{"method": "simclr", "kernel_size": 3, "precondition_frequency": 20, "max_precond_dim": 1536, "weight_decay": 0.0}
Rows from block 9, named by matrix and row number. Rows with one number belong to one neuron. Each number is 50 + 12 x the weight over its row's rms, rounded and kept within 0 to 99. All counts start at 0. After the name is the row's rms in percent of the matrix's.
# gate: MLP gate (model.blocks.9.mlp.gate.weight, 512x192), inputs 96-191
# fc1: MLP up (model.blocks.9.mlp.fc1.weight, 512x192), inputs 96-191
# fc2: MLP down (model.blocks.9.mlp.fc2.weight, 192x512, transposed), outputs 96-191
gate.377 111:52 30 47 50 58 50 33 75 60 55 47 34 50 61 50 50 56 61 42 41 39 50 46 50 50 59 56 50 33 53 34 43 50 51 34 50 50 68 50 46 26 41 50 44 45 50 59 56 54 28 33 52 50 50 48 64 35 50 54 71 66 62 50 50 35 77 50 78 64 48 70 50 50 50 68 26 41 50 50 32 29 57 50 50 38 56 14 50 69 56 35 44 43 34 33 44
gate.378 100:59 56 50 62 48 30 36 63 34 50 52 68 59 43 53 42 39 50 54 48 36 37 59 42 50 69 65 78 44 36 50 61 45 50 50 50 50 46 65 50 31 56 50 36 50 66 50 63 71 50 50 54 22 36 50 59 50 57 34 37 50 46 50 50 62 50 50 44 56 50 90 35 57 50 49 25 47 50 63 33 57 50 46 62 50 38 50 23 46 50 52 46 50 56 50 48
gate.379 089:50 50 63 55 30 50 80 50 50 50 59 20 50 50 40 21 28 42 58 39 82 39 56 50 50 50 50 37 50 50 38 55 50 68 31 50 50 50 63 63 63 32 44 59 51 50 43 62 37 50 64 66 57 39 40 40 37 58 33 50 46 50 37 50 60 36 50 31 58 50 23 58 76 56 50 33 30 61 50 50 43 33 50 61 41 37 36 50 63 50 21 76 50 38 39 50
gate.380 101:37 37 32 24 36 50 75 62 76 50 45 50 46 37 47 62 36 50 50 50 53 13 89 26 32 50 36 50 50 66 50 52 69 54 42 46 51 41 50 32 55 76 50 50 40 57 50 50 64 51 72 54 60 50 50 39 48 50 49 44 50 27 42 66 50 50 60 41 50 50 50 31 50 63 50 34 39 38 40 57 44 26 50 50 29 44 45 66 64 50 50 50 63 50 36 39
gate.381 101:39 50 50 66 50 50 50 66 70 44 60 21 20 51 41 50 37 50 50 55 42 52 44 75 38 50 50 50 39 38 55 50 50 50 39 35 50 43 34 46 66 31 50 50 66 41 50 47 50 44 62 39 53 50 50 62 60 64 34 50 24 33 63 30 40 29 69 70 58 50 35 49 47 44 63 38 70 71 50 50 50 50 59 47 42 55 50 59 50 50 51 54 43 10 50 31
gate.382 092:28 43 46 33 60 52 50 54 50 50 61 50 50 41 67 52 50 41 42 31 29 50 55 50 45 60 38 59 50 34 50 43 42 41 50 68 58 57 31 78 25 41 48 50 50 75 50 50 63 77 50 50 40 50 51 29 73 68 41 59 54 62 50 50 50 50 50 65 26 60 55 50 50 67 50 50 51 50 65 29 29 50 50 70 50 50 33 50 68 50 50 48 56 66 44 35
gate.383 100:50 60 42 43 50 57 14 13 50 63 15 57 50 50 75 50 45 50 66 50 50 40 40 50 50 32 62 50 50 35 26 70 50 56 40 41 67 51 43 45 62 54 69 72 50 50 44 50 46 50 32 36 50 50 53 72 50 50 72 29 61 29 54 50 53 50 62 39 27 41 37 50 32 66 50 50 59 58 47 64 53 65 39 43 59 45 41 50 50 30 50 34 68 56 50 66
gate.384 114:50 70 71 56 43 50 50 64 37 58 39 50 50 57 50 47 38 50 43 50 65 37 32 61 30 74 14 63 61 42 50 32 47 50 43 57 40 50 50 70 63 50 41 56 50 28 50 41 60 50 64 48 63 50 23 55 38 50 51 66 60 50 75 40 37 50 50 65 30 66 50 37 42 61 61 54 45 27 40 33 32 37 69 55 55 55 51 50 50 42 36 37 50 51 50 50
gate.385 097:63 24 50 65 50 32 46 59 48 50 50 70 50 32 36 56 32 43 50 50 55 50 41 31 43 61 50 43 69 37 50 60 50 37 20 50 32 60 50 19 50 50 40 50 66 40 42 50 40 69 61 37 62 58 65 50 33 67 66 57 50 50 57 35 50 42 50 43 19 44 41 50 54 42 59 50 39 50 50 50 46 45 50 50 66 50 36 50 58 60 50 50 50 50 61 43
gate.386 092:36 50 65 50 30 60 69 50 42 54 50 44 50 50 50 50 50 61 57 61 28 26 50 50 38 43 69 69 62 68 82 71 53 41 50 50 41 50 73 34 68 24 50 79 50 38 53 50 29 50 56 50 70 63 53 50 50 50 43 50 50 34 36 50 46 46 50 58 52 38 39 50 50 50 34 58 50 50 44 21 52 50 56 50 38 77 59 50 71 49 38 50 38 50 43 39
gate.387 102:58 35 38 50 43 62 50 50 39 42 50 68 63 50 42 57 50 51 50 62 76 50 67 50 50 50 52 50 37 69 50 50 71 58 37 48 59 50 58 61 39 50 50 44 38 58 41 64 72 50 50 40 50 47 50 49 53 50 29 50 47 50 53 26 67 27 61 50 68 62 35 54 42 29 40 61 62 39 38 58 62 71 39 30 42 33 50 56 55 50 43 60 46 58 64 24
gate.388 091:67 37 50 50 50 50 61 56 50 32 31 50 30 50 50 64 50 50 42 48 30 61 50 50 38 35 50 39 40 68 48 60 60 81 62 50 63 67 36 50 34 57 88 50 49 50 57 50 36 48 50 55 50 53 50 50 50 56 50 60 36 42 68 33 69 50 49 42 15 54 48 44 50 50 41 64 50 67 84 50 50 46 43 42 50 50 50 88 71 58 36 45 49 34 57 35
gate.389 088:50 62 73 53 50 43 48 50 32 46 50 89 50 77 44 62 38 47 50 30 21 50 35 56 24 61 66 42 54 37 51 25 50 36 78 43 32 50 48 50 74 50 67 48 50 59 33 50 69 48 59 30 65 56 35 50 61 45 37 39 72 74 39 74 34 49 50 50 56 39 50 50 50 74 50 38 29 50 50 35 50 43 50 65 50 50 58 50 59 33 40 44 44 50 38 43
gate.390 109:50 64 50 24 64 50 57 28 50 35 29 50 41 50 51 57 42 27 33 33 30 58 54 50 50 53 62 36 60 50 36 50 53 50 50 50 31 50 38 50 54 50 46 51 64 52 60 50 50 56 57 42 56 50 39 31 50 35 50 40 58 31 54 50 81 41 68 77 50 38 32 75 61 50 43 36 50 60 50 60 37 42 46 58 37 41 61 50 34 40 58 02 40 68 42 50
gate.391 093:50 50 50 56 50 69 50 41 42 44 50 54 38 32 42 63 50 82 50 73 74 31 71 31 50 19 31 58 59 50 50 58 29 56 50 50 75 43 59 66 33 37 58 50 50 50 68 50 50 37 50 39 40 49 50 43 70 55 38 50 59 50 50 50 36 60 50 60 50 62 30 50 50 60 50 13 41 50 40 64 43 50 39 50 58 54 48 73 47 24 50 54 44 50 64 50
gate.392 101:50 69 50 42 35 50 50 50 57 70 51 40 50 41 66 30 50 27 35 53 50 32 50 59 50 29 45 63 50 56 72 52 50 68 57 61 36 43 61 59 73 50 39 39 46 50 50 69 50 29 50 58 61 58 50 33 50 42 30 58 38 66 50 50 31 73 50 43 50 40 24 65 50 35 58 50 50 50 50 65 76 58 50 58 50 50 56 29 51 64 50 60 38 32 54 50
gate.393 097:45 38 45 50 25 50 39 46 72 66 33 60 56 42 45 46 65 34 50 39 50 66 51 54 66 39 73 50 84 50 56 47 50 59 55 50 50 50 55 50 50 37 50 50 81 30 70 71 36 47 59 50 37 40 26 50 50 18 44 42 58 53 36 37 50 43 43 50 45 50 52 63 62 43 62 50 50 58 50 59 50 50 36 41 50 77 50 50 37 51 48 50 54 50 50 33
gate.394 106:44 50 65 62 50 50 50 10 61 63 48 50 50 50 64 50 61 51 41 50 48 60 39 44 50 30 63 33 50 30 36 55 50 52 50 39 50 46 46 76 68 50 50 28 41 57 78 57 16 50 40 50 50 50 63 50 46 50 54 42 37 50 50 58 39 50 39 25 52 50 36 83 64 61 31 40 68 60 57 27 50 50 55 50 57 39 59 44 50 54 38 50 50 66 50 50
gate.395 097:63 31 32 50 59 63 36 50 60 56 50 81 50 50 50 62 50 34 50 50 53 43 37 50 50 50 42 37 50 37 41 30 44 50 36 27 26 55 73 50 56 65 62 70 30 40 50 53 58 67 40 37 19 50 50 68 50 54 33 64 38 41 61 50 66 43 60 67 58 66 28 58 62 42 50 31 43 42 30 50 43 50 42 40 50 42 71 36 50 39 51 36 50 52 59 51
gate.396 104:50 64 50 64 36 50 50 50 50 55 50 39 71 50 50 50 64 50 47 68 38 50 41 38 50 53 50 49 34 67 78 30 66 71 47 72 50 38 50 50 50 64 69 50 76 64 23 50 37 72 61 50 43 37 52 56 62 24 46 50 50 62 37 43 50 44 50 64 50 61 67 67 53 50 50 37 50 58 50 50 82 50 50 73 80 50 31 47 67 46 50 50 50 65 31 63
gate.397 096:44 59 16 50 62 50 46 50 50 67 30 45 50 63 56 70 55 35 39 57 44 50 50 64 50 53 66 50 39 33 50 60 71 61 58 43 50 49 61 61 63 50 50 61 28 50 39 50 50 36 50 50 24 32 45 50 69 80 39 50 50 39 28 50 50 61 36 50 36 32 47 50 62 50 39 61 50 73 35 55 36 50 65 62 50 50 63 57 35 53 40 50 50 50 50 37
gate.398 102:63 19 34 50 42 32 50 60 50 60 50 21 74 50 44 50 50 50 50 45 63 27 65 54 56 39 67 50 50 50 42 19 38 52 50 50 50 40 60 50 44 50 50 50 82 46 39 50 77 54 61 50 70 57 56 50 50 66 50 50 43 39 44 57 49 67 38 72 31 48 64 50 60 67 45 50 49 50 42 62 55 50 50 36 50 63 25 42 44 50 47 42 49 32 55 42
gate.399 097:67 66 64 50 36 64 73 42 50 42 62 49 50 52 65 61 29 54 79 63 53 63 39 50 79 56 46 32 50 14 50 50 50 50 73 76 40 50 46 61 44 50 58 68 50 50 31 64 50 50 57 38 64 81 68 51 60 50 55 27 50 50 50 80 65 69 50 37 50 50 50 66 47 50 66 51 59 50 50 50 55 50 50 50 68 39 49 55 31 67 55 46 50 39 50 55
gate.400 096:46 43 57 59 45 38 65 41 50 50 74 40 50 35 47 50 50 54 64 40 42 34 64 38 50 36 49 61 46 58 50 40 57 43 50 65 50 50 50 50 32 50 52 39 18 28 50 50 50 40 50 50 66 39 64 37 31 46 42 50 33 60 56 50 36 50 68 50 43 50 62 50 50 66 44 50 48 50 72 50 69 61 38 67 50 60 50 50 36 48 55 39 63 41 50 63
fc1.377 109:50 50 64 65 50 50 65 31 53 69 35 50 40 50 50 62 50 60 22 50 50 22 22 37 63 50 59 43 50 43 46 50 23 50 59 70 37 47 50 50 50 57 32 58 50 55 38 50 56 65 46 50 58 60 50 50 50 41 39 47 40 68 50 25 50 30 42 50 50 42 38 39 50 56 50 50 40 40 52 58 73 50 81 50 32 69 67 50 26 54 50 84 70 61 50 54
fc1.378 090:38 74 39 37 50 35 58 50 62 46 59 50 50 38 36 20 60 42 50 35 50 34 50 35 50 46 40 30 53 91 38 50 46 59 60 44 49 50 50 62 23 50 50 50 29 60 50 36 50 50 62 28 86 70 50 56 61 69 47 50 64 67 50 44 50 50 38 50 50 33 50 60 43 39 50 47 50 50 50 62 31 50 60 33 50 50 42 29 55 56 60 57 50 22 50 36
fc1.379 089:50 50 50 49 34 62 50 50 50 44 59 50 38 32 47 59 50 74 50 70 53 35 55 63 40 50 50 50 50 63 27 72 64 50 61 50 50 50 50 50 67 50 58 42 50 50 50 47 45 39 36 50 50 21 71 70 59 38 68 39 23 50 69 52 15 47 50 50 23 72 50 60 47 55 30 44 54 76 38 75 57 50 69 50 53 50 46 37 50 27 62 24 39 58 57 48
fc1.380 100:50 22 50 57 38 68 61 42 64 45 50 43 50 30 66 56 55 50 50 50 58 15 54 50 40 60 35 50 50 55 38 50 64 44 41 41 50 71 56 51 50 39 50 50 50 30 46 80 49 50 60 55 68 50 63 54 45 50 69 61 34 32 40 73 61 50 50 34 50 44 50 32 50 60 35 29 41 36 40 50 47 50 50 50 43 50 42 49 38 74 43 50 50 58 55 58
fc1.381 095:46 50 64 33 50 60 42 48 50 50 50 57 50 50 50 89 85 47 81 50 49 50 50 71 47 38 59 50 44 50 42 56 38 43 57 50 50 50 48 26 56 53 83 50 43 50 24 67 50 76 50 50 56 37 50 50 30 58 61 38 65 30 64 59 50 70 42 36 61 68 42 35 50 39 72 28 58 27 44 31 33 31 30 33 37 48 45 51 50 56 51 54 50 35 50 50
fc1.382 097:83 54 57 59 50 58 72 40 50 41 60 50 76 58 43 63 68 50 55 46 42 50 50 53 47 53 41 50 58 53 50 50 63 63 82 43 41 38 50 50 58 50 50 46 49 50 56 50 59 46 34 50 50 70 53 50 63 50 33 50 50 84 50 55 43 42 58 64 63 55 50 50 45 50 50 50 39 58 50 50 27 43 37 27 42 50 50 24 37 50 41 43 44 50 50 50
fc1.383 094:73 50 50 50 50 42 52 50 60 62 67 57 50 60 49 50 53 69 49 36 50 50 56 44 64 39 59 44 62 48 51 50 50 62 55 45 50 42 53 50 58 65 33 50 36 50 50 44 34 34 50 50 50 41 20 41 77 41 44 44 28 43 33 23 68 67 50 50 61 36 52 64 56 25 46 50 50 43 56 38 62 54 41 61 21 50 50 43 26 50 50 68 50 53 50 50
fc1.384 115:50 30 50 48 45 50 48 45 65 37 45 60 40 50 58 52 56 74 66 70 33 57 67 33 79 50 69 50 50 61 50 50 50 50 45 72 55 50 56 40 31 50 57 41 50 51 50 50 33 29 50 58 27 50 50 42 38 50 50 18 50 59 06 54 42 38 50 50 50 19 47 41 21 64 52 62 51 32 55 31 44 50 37 50 50 50 57 76 38 37 24 50 40 54 38 63
fc1.385 100:64 57 50 50 38 47 63 50 53 36 44 50 58 65 81 50 60 37 56 50 50 57 60 61 65 47 43 55 55 64 50 34 66 21 34 61 67 63 50 49 61 32 35 53 35 38 50 50 50 36 43 34 45 57 47 75 73 25 35 45 26 30 50 50 38 54 50 54 44 45 50 27 50 50 40 61 50 39 50 30 50 50 50 53 41 42 50 50 35 50 40 50 50 69 50 56
fc1.386 105:42 65 50 35 50 57 50 36 20 50 30 53 82 50 51 36 55 39 52 39 25 32 38 50 50 36 50 64 60 66 66 52 71 42 50 40 50 67 50 50 48 28 50 55 70 67 41 50 50 41 26 50 45 75 74 18 63 56 50 63 64 50 69 51 46 55 50 50 32 53 33 27 63 50 41 43 50 36 64 39 65 50 50 50 50 56 50 61 66 50 70 50 49 70 77 50
fc1.387 083:77 48 27 50 50 82 36 50 31 50 55 50 29 50 42 56 44 50 46 32 67 37 54 44 50 57 50 68 48 50 60 52 63 47 50 24 50 50 70 50 76 50 54 59 50 24 50 63 58 54 30 63 40 43 50 39 50 45 50 42 33 77 33 45 50 36 43 66 75 33 61 50 29 65 50 50 40 29 40 50 50 50 40 50 55 37 50 50 50 59 40 45 60 58 64 33
fc1.388 093:35 66 44 54 50 50 42 40 37 50 54 41 50 64 37 43 50 65 37 64 50 61 33 75 66 59 50 62 50 58 40 37 40 50 50 52 62 59 50 44 38 50 32 50 50 50 39 57 69 50 59 50 35 50 50 49 50 70 50 50 58 59 38 55 40 59 39 35 50 41 25 59 50 61 50 48 60 59 07 50 50 50 61 57 49 38 50 07 60 45 45 50 50 65 50 51
fc1.389 083:32 75 57 64 40 50 67 50 50 29 50 50 75 50 50 50 42 50 50 50 50 56 50 63 50 50 40 30 50 64 50 56 60 73 65 50 53 72 61 56 50 63 35 50 24 58 23 60 39 36 31 64 50 62 58 56 37 50 43 55 41 50 72 50 41 49 45 58 50 70 50 50 50 50 36 50 55 35 42 50 50 66 28 20 50 64 50 02 18 37 75 50 37 39 36 50
fc1.390 119:58 41 53 23 50 61 57 50 50 45 50 63 41 50 53 32 42 44 48 29 45 55 61 50 50 36 76 50 38 34 53 43 43 52 50 75 43 79 67 57 50 50 50 29 42 50 69 40 66 58 53 60 48 36 55 50 48 50 50 19 39 50 50 38 69 34 66 67 43 56 38 60 50 38 46 28 50 79 63 50 50 43 50 72 50 61 50 67 50 38 69 08 63 50 55 43
fc1.391 094:41 50 56 33 50 56 41 50 34 35 50 37 50 55 50 50 45 50 34 48 61 36 57 50 70 37 40 66 41 67 59 40 29 50 50 60 74 29 50 50 53 36 50 50 47 50 28 50 62 43 42 50 42 50 65 29 50 50 50 50 50 66 49 40 41 70 50 50 71 52 55 67 57 18 50 49 50 63 29 39 61 30 50 50 43 83 50 58 39 61 59 65 38 50 73 50
fc1.392 094:50 60 50 73 56 36 62 73 38 51 24 50 31 59 36 67 40 38 50 59 50 50 50 50 61 39 45 50 50 43 50 61 37 67 33 34 62 81 32 83 50 19 80 50 50 65 40 39 35 59 43 34 76 77 53 43 50 50 44 50 66 44 50 36 63 45 27 50 43 68 38 56 77 50 35 60 44 38 50 32 42 50 60 47 50 44 61 64 60 50 53 41 50 38 50 19
fc1.393 092:50 38 44 50 50 50 33 50 48 65 45 40 42 33 50 64 47 53 50 50 22 57 43 70 34 44 79 50 62 76 50 55 14 79 76 57 68 50 33 61 68 54 67 32 60 58 50 49 47 50 50 50 58 20 65 37 63 50 41 36 57 46 41 65 50 50 50 61 39 68 37 54 59 50 50 33 43 50 63 50 50 50 50 30 50 71 75 55 50 42 60 33 56 50 54 50
fc1.394 111:36 50 55 50 50 50 47 50 35 41 67 51 50 64 50 61 66 69 50 36 35 67 50 36 55 57 50 60 35 72 39 50 69 50 36 65 59 52 41 46 50 50 71 32 61 50 50 57 67 62 58 41 39 50 43 42 33 59 70 42 71 50 50 50 52 53 61 50 50 77 40 35 49 50 50 30 30 57 67 53 44 51 43 66 33 69 38 61 69 43 56 50 68 36 55 50
fc1.395 089:54 37 40 50 42 20 56 45 38 53 38 50 50 25 29 61 47 59 55 66 62 45 57 50 50 50 45 50 32 50 60 56 32 50 62 39 50 50 28 25 59 28 50 57 60 58 74 50 50 50 88 50 50 38 58 53 50 50 67 41 50 64 42 50 24 36 56 50 50 42 46 61 50 64 53 50 52 50 50 60 60 31 65 50 28 55 50 39 50 50 41 37 40 24 48 63
fc1.396 103:60 59 73 50 43 48 53 63 50 57 50 50 50 50 32 50 38 65 50 63 50 44 39 65 59 56 50 50 37 83 42 71 43 48 53 43 50 49 60 40 47 73 59 61 50 41 54 50 38 45 33 52 26 50 60 39 39 63 41 47 50 56 50 50 50 50 50 56 50 10 61 50 33 45 40 50 59 38 50 40 63 50 37 49 58 34 63 59 74 50 62 62 40 61 48 66
fc1.397 086:50 59 60 64 30 50 50 38 21 40 33 65 61 60 50 50 50 50 29 62 50 39 50 50 45 38 42 50 50 59 50 38 25 56 50 60 42 37 50 50 43 50 48 51 50 66 60 62 50 46 50 62 34 77 25 50 61 65 50 50 70 50 56 31 50 31 50 41 50 40 45 35 50 68 50 50 66 56 50 72 68 58 74 50 66 43 64 39 68 66 33 60 63 35 70 48
fc1.398 110:50 42 50 50 50 50 66 41 63 76 41 19 42 50 50 50 50 50 28 34 41 54 61 50 50 35 50 35 50 39 60 74 39 50 50 60 50 66 32 74 70 44 62 42 75 50 50 48 50 45 50 99 50 50 37 50 54 50 70 50 50 50 49 26 52 76 33 56 54 65 51 46 61 26 54 50 35 50 55 29 50 50 43 46 50 59 50 38 50 27 65 34 37 50 46 33
fc1.399 103:57 50 75 39 60 39 36 50 40 28 32 25 55 30 38 44 50 50 31 50 50 50 50 61 32 57 72 74 28 66 45 28 67 50 36 25 50 60 51 54 50 44 39 53 52 71 61 38 50 70 32 55 61 30 50 50 36 58 50 44 61 50 44 50 58 33 52 60 36 67 50 34 50 50 36 62 60 50 50 64 57 60 50 50 43 58 50 43 55 50 65 67 40 63 50 50
fc1.400 092:50 50 48 83 38 44 62 50 58 50 50 25 72 42 41 39 50 50 70 40 78 60 50 48 56 58 39 38 45 84 29 64 60 54 63 42 50 43 50 45 50 50 50 60 50 74 50 64 50 76 64 47 57 50 37 53 39 50 37 50 50 55 66 49 77 50 39 50 55 42 52 63 47 26 77 34 50 60 50 50 50 33 56 35 62 31 50 56 26 65 34 79 50 65 39 50
fc2.377 094:46 30 35 59 53 69 50 86 70 50 48 60 40 72 50 38 39 50 50 50 55 50 52 36 50 60 78 50 22 50 59 50 47 58 75 30 43 62 50 62 50 50 42 56 62 51 54 30 46 28 50 67 62 50 51 51 52 40 39 59 57 78 74 50 50 48 50 65 50 39 53 41 46 72 63 59 39 52 51 48 61 50 19 64 46 50 62 42 44 63 34 50 33 59 39 36
fc2.378 095:50 41 76 51 35 61 50 46 54 43 50 39 63 50 61 50 57 52 32 50 44 50 74 50 29 32 50 50 50 40 50 32 74 33 70 58 50 60 50 50 50 82 50 50 61 34 50 49 50 61 43 50 54 65 50 50 65 46 73 64 50 43 74 50 50 49 68 40 64 66 56 50 50 62 69 48 50 64 52 50 50 43 32 60 57 50 39 50 29 50 41 64 62 82 52 54
fc2.379 098:50 44 69 63 38 50 20 47 50 53 54 55 61 37 70 37 63 73 61 50 50 47 71 57 67 41 30 59 60 35 39 58 62 50 65 50 50 78 55 53 50 50 65 50 52 36 50 63 50 60 30 65 32 70 43 61 67 55 50 51 55 50 37 50 27 50 55 62 65 50 50 50 50 23 50 40 50 41 50 50 76 43 36 50 65 44 50 47 66 55 50 23 50 54 50 33
fc2.380 111:31 36 50 38 67 50 46 62 50 34 64 50 60 48 50 28 50 56 48 53 55 50 54 73 38 46 50 43 18 50 50 35 64 30 48 39 72 34 47 64 50 50 60 59 50 50 45 67 34 50 52 78 71 39 64 50 47 48 50 52 50 50 42 50 56 39 77 37 32 22 48 68 71 50 68 50 50 72 50 77 36 46 50 65 70 32 51 60 50 50 35 50 63 62 52 50
fc2.381 113:58 42 41 54 41 58 44 50 53 50 54 49 74 50 60 50 71 50 66 50 55 66 50 74 72 38 75 50 58 50 47 50 25 46 60 50 77 39 50 50 58 22 69 50 58 50 57 34 37 44 75 58 51 50 45 60 50 50 72 77 50 61 40 32 32 50 50 63 63 48 71 45 75 47 50 45 50 67 55 56 53 58 50 50 30 50 46 67 55 67 29 64 50 61 50 48
fc2.382 102:50 49 66 50 39 67 52 42 55 91 56 28 54 50 50 40 34 65 50 26 50 59 51 70 50 50 37 50 53 45 76 50 50 27 42 50 50 73 57 48 41 50 63 50 62 50 38 57 44 71 44 37 45 41 41 50 45 53 50 35 60 60 50 11 64 50 37 50 50 56 41 47 29 60 54 39 35 62 50 50 50 50 74 24 36 73 47 61 55 66 58 35 50 50 36 50
fc2.383 108:59 69 35 50 42 59 50 27 50 57 50 63 50 76 50 65 43 35 38 50 50 52 50 43 65 50 37 78 62 08 32 50 47 55 50 52 50 51 42 45 50 40 50 50 64 50 50 60 50 38 58 49 50 47 67 50 56 59 55 69 50 50 50 51 36 50 59 60 65 36 50 58 78 50 69 77 50 77 32 62 39 58 60 54 50 27 50 81 35 46 50 37 58 57 44 61
fc2.384 096:40 50 33 34 27 60 58 67 50 50 50 33 31 51 61 59 70 39 50 60 46 50 59 36 45 62 57 77 41 27 76 73 42 62 50 37 46 26 50 50 44 70 66 41 60 50 50 39 30 35 73 53 59 50 53 58 39 61 53 59 49 50 50 39 50 50 30 50 50 50 50 71 39 50 40 50 65 53 61 50 34 31 47 74 51 68 35 50 54 35 36 37 50 30 58 59
fc2.385 097:50 41 43 43 51 49 50 38 75 50 50 69 50 50 50 79 50 66 63 20 50 71 59 72 55 52 61 49 47 37 58 34 40 57 63 13 60 67 62 50 65 29 50 63 50 62 50 55 56 33 30 50 63 50 62 48 63 34 50 63 50 50 62 54 45 47 50 53 50 50 45 50 43 41 50 50 50 76 63 37 32 38 43 71 39 50 42 38 50 50 49 74 56 59 46 43
fc2.386 097:38 42 47 50 48 42 53 89 59 33 50 36 39 50 50 50 46 46 41 69 50 50 27 56 78 42 29 50 73 45 50 50 63 68 53 52 37 50 60 50 56 40 50 67 57 42 50 44 38 50 43 44 50 50 20 62 50 47 40 35 50 73 40 65 64 58 38 47 60 50 35 58 50 64 40 55 42 50 75 38 60 50 57 50 64 50 50 23 44 50 48 60 39 34 50 50
fc2.387 099:50 50 40 50 50 64 41 46 61 50 50 40 32 50 48 29 50 50 50 42 50 50 33 68 64 52 74 61 75 50 68 52 68 61 22 57 48 72 50 31 50 60 50 50 50 54 44 50 50 62 36 49 50 50 41 37 79 57 58 40 50 59 73 50 68 59 50 73 50 33 22 54 59 85 50 56 50 78 31 41 49 54 50 50 50 50 50 21 60 42 50 50 50 54 25 50
fc2.388 103:50 50 49 50 60 40 44 61 70 50 62 79 50 45 50 49 59 50 80 50 65 50 31 50 50 50 45 37 30 61 54 50 50 36 50 68 36 44 37 50 45 53 40 40 54 48 30 50 39 49 45 50 64 24 26 71 50 50 36 50 49 57 48 50 50 62 23 23 65 36 50 50 50 70 71 64 43 65 38 50 50 65 41 36 29 53 68 50 59 50 40 50 65 28 43 54
fc2.389 088:50 39 49 40 50 49 63 13 69 23 50 50 56 51 40 60 58 49 50 50 50 69 50 76 50 26 60 30 59 33 43 50 50 53 44 56 50 55 51 37 38 64 40 68 23 44 50 50 35 50 50 50 46 50 27 50 66 54 50 50 50 50 50 42 50 50 51 50 61 67 39 50 31 70 50 67 27 50 50 43 34 34 58 50 24 42 66 78 50 66 50 50 50 60 69 59
fc2.390 089:58 50 60 50 38 16 50 57 42 32 37 42 50 69 37 61 50 22 39 60 42 53 34 22 42 55 50 50 44 62 50 50 50 44 50 50 44 57 50 50 40 28 50 45 56 69 35 72 63 50 34 50 44 50 28 50 50 18 45 72 58 32 32 46 48 47 50 68 48 64 50 63 52 59 48 33 30 50 50 37 50 37 60 92 41 50 50 50 43 53 54 06 50 34 50 63
fc2.391 107:48 67 62 50 50 46 43 50 33 43 64 51 50 50 55 33 36 65 62 50 31 58 50 40 57 50 69 63 44 50 57 50 41 50 50 35 64 74 55 57 65 41 58 62 70 50 50 50 69 23 67 44 40 32 43 50 50 50 50 50 50 80 50 81 59 35 50 50 50 50 50 50 50 50 48 53 40 49 50 50 67 24 60 17 42 50 36 29 44 50 47 27 38 28 50 53
fc2.392 095:49 50 53 44 61 46 38 32 52 41 62 32 50 60 45 37 48 50 54 56 76 55 50 46 63 50 50 33 61 69 50 70 44 62 55 53 50 40 53 62 53 35 66 50 50 50 45 57 55 56 59 56 18 50 37 50 50 75 50 56 43 50 84 50 54 50 50 50 42 44 57 50 50 57 40 41 55 45 26 65 26 60 50 62 50 50 44 53 60 64 58 50 21 52 50 62
fc2.393 105:55 52 70 45 44 37 34 56 50 50 35 67 50 38 50 50 37 58 67 78 50 70 53 32 50 68 50 50 50 37 50 50 21 58 50 47 45 49 68 63 51 39 55 50 50 57 50 39 68 45 49 50 37 33 67 50 32 40 64 49 59 58 43 44 50 42 30 58 36 65 33 66 71 50 63 50 57 43 66 50 50 50 50 46 50 57 59 50 56 50 28 65 38 64 47 50
fc2.394 096:50 60 46 50 68 50 43 50 50 50 19 51 53 55 44 51 43 42 43 60 59 50 57 50 46 46 33 50 50 37 50 51 50 66 35 30 25 67 31 58 59 60 62 31 50 55 58 50 55 67 51 39 24 50 30 58 46 34 50 46 38 76 50 50 50 45 50 52 69 63 61 35 76 50 73 56 58 38 62 50 50 50 50 50 65 60 80 80 62 50 50 50 34 50 50 63
fc2.395 109:61 48 64 38 50 50 49 50 50 50 46 35 51 65 68 50 50 53 58 31 84 70 47 50 43 50 50 50 74 50 30 40 51 50 38 39 57 60 50 51 65 41 50 38 64 42 34 50 51 43 67 67 50 57 73 60 50 50 59 50 50 50 60 33 50 62 55 50 50 50 56 61 56 32 39 71 49 18 50 51 62 63 50 51 50 40 51 54 62 46 50 42 50 35 38 48
fc2.396 094:50 53 50 31 50 48 43 21 50 39 40 43 52 50 50 59 47 43 63 50 51 50 50 49 72 41 50 49 50 21 53 65 45 50 50 50 24 59 10 44 50 50 40 50 50 39 56 50 38 50 50 38 37 36 50 47 52 50 40 36 50 33 53 71 44 43 59 65 36 50 50 50 50 50 50 50 20 47 38 50 81 68 50 44 50 50 50 50 50 56 50 68 50 50 50 62
fc2.397 102:45 50 49 38 43 56 58 84 50 50 55 49 32 69 54 76 49 49 39 50 37 50 37 59 24 50 43 64 33 40 50 50 25 50 50 59 46 44 55 23 58 58 44 50 58 61 50 33 56 42 50 37 44 43 68 63 48 55 65 50 54 57 18 28 50 63 59 48 55 56 50 48 50 69 40 83 50 50 53 62 55 35 42 41 44 75 31 50 47 48 36 23 31 62 73 50
fc2.398 100:32 50 37 41 55 46 59 49 49 74 65 47 50 56 23 37 50 51 50 50 50 48 39 68 54 45 64 73 66 69 50 59 50 59 39 57 68 61 50 53 50 50 50 38 70 50 50 50 45 33 66 54 40 63 63 39 35 41 50 50 28 46 80 41 50 64 59 51 47 51 32 50 50 42 50 50 50 75 50 50 59 63 50 58 32 57 40 70 61 50 50 46 25 54 43 50
fc2.399 104:38 50 32 16 50 79 45 38 56 37 59 19 28 23 53 44 56 59 19 42 45 58 70 50 43 50 35 60 50 38 39 50 61 42 50 63 50 25 54 50 35 37 26 50 66 64 60 59 50 50 42 34 50 50 69 50 50 53 50 50 32 50 50 50 57 50 58 44 68 50 50 50 49 32 57 51 31 50 70 75 31 46 66 34 50 42 43 50 50 56 27 53 50 50 50 65
fc2.400 108:69 58 38 38 26 72 54 34 35 61 50 30 43 57 46 45 50 50 65 55 50 39 31 50 55 61 49 50 50 50 48 62 73 50 44 13 65 50 62 51 12 50 50 50 23 50 60 50 41 50 44 50 50 50 69 65 50 45 47 50 50 51 29 50 40 59 55 72 50 50 50 50 66 50 56 37 50 47 54 41 64 33 68 58 64 66 58 52 50 54 72 69 50 50 60 54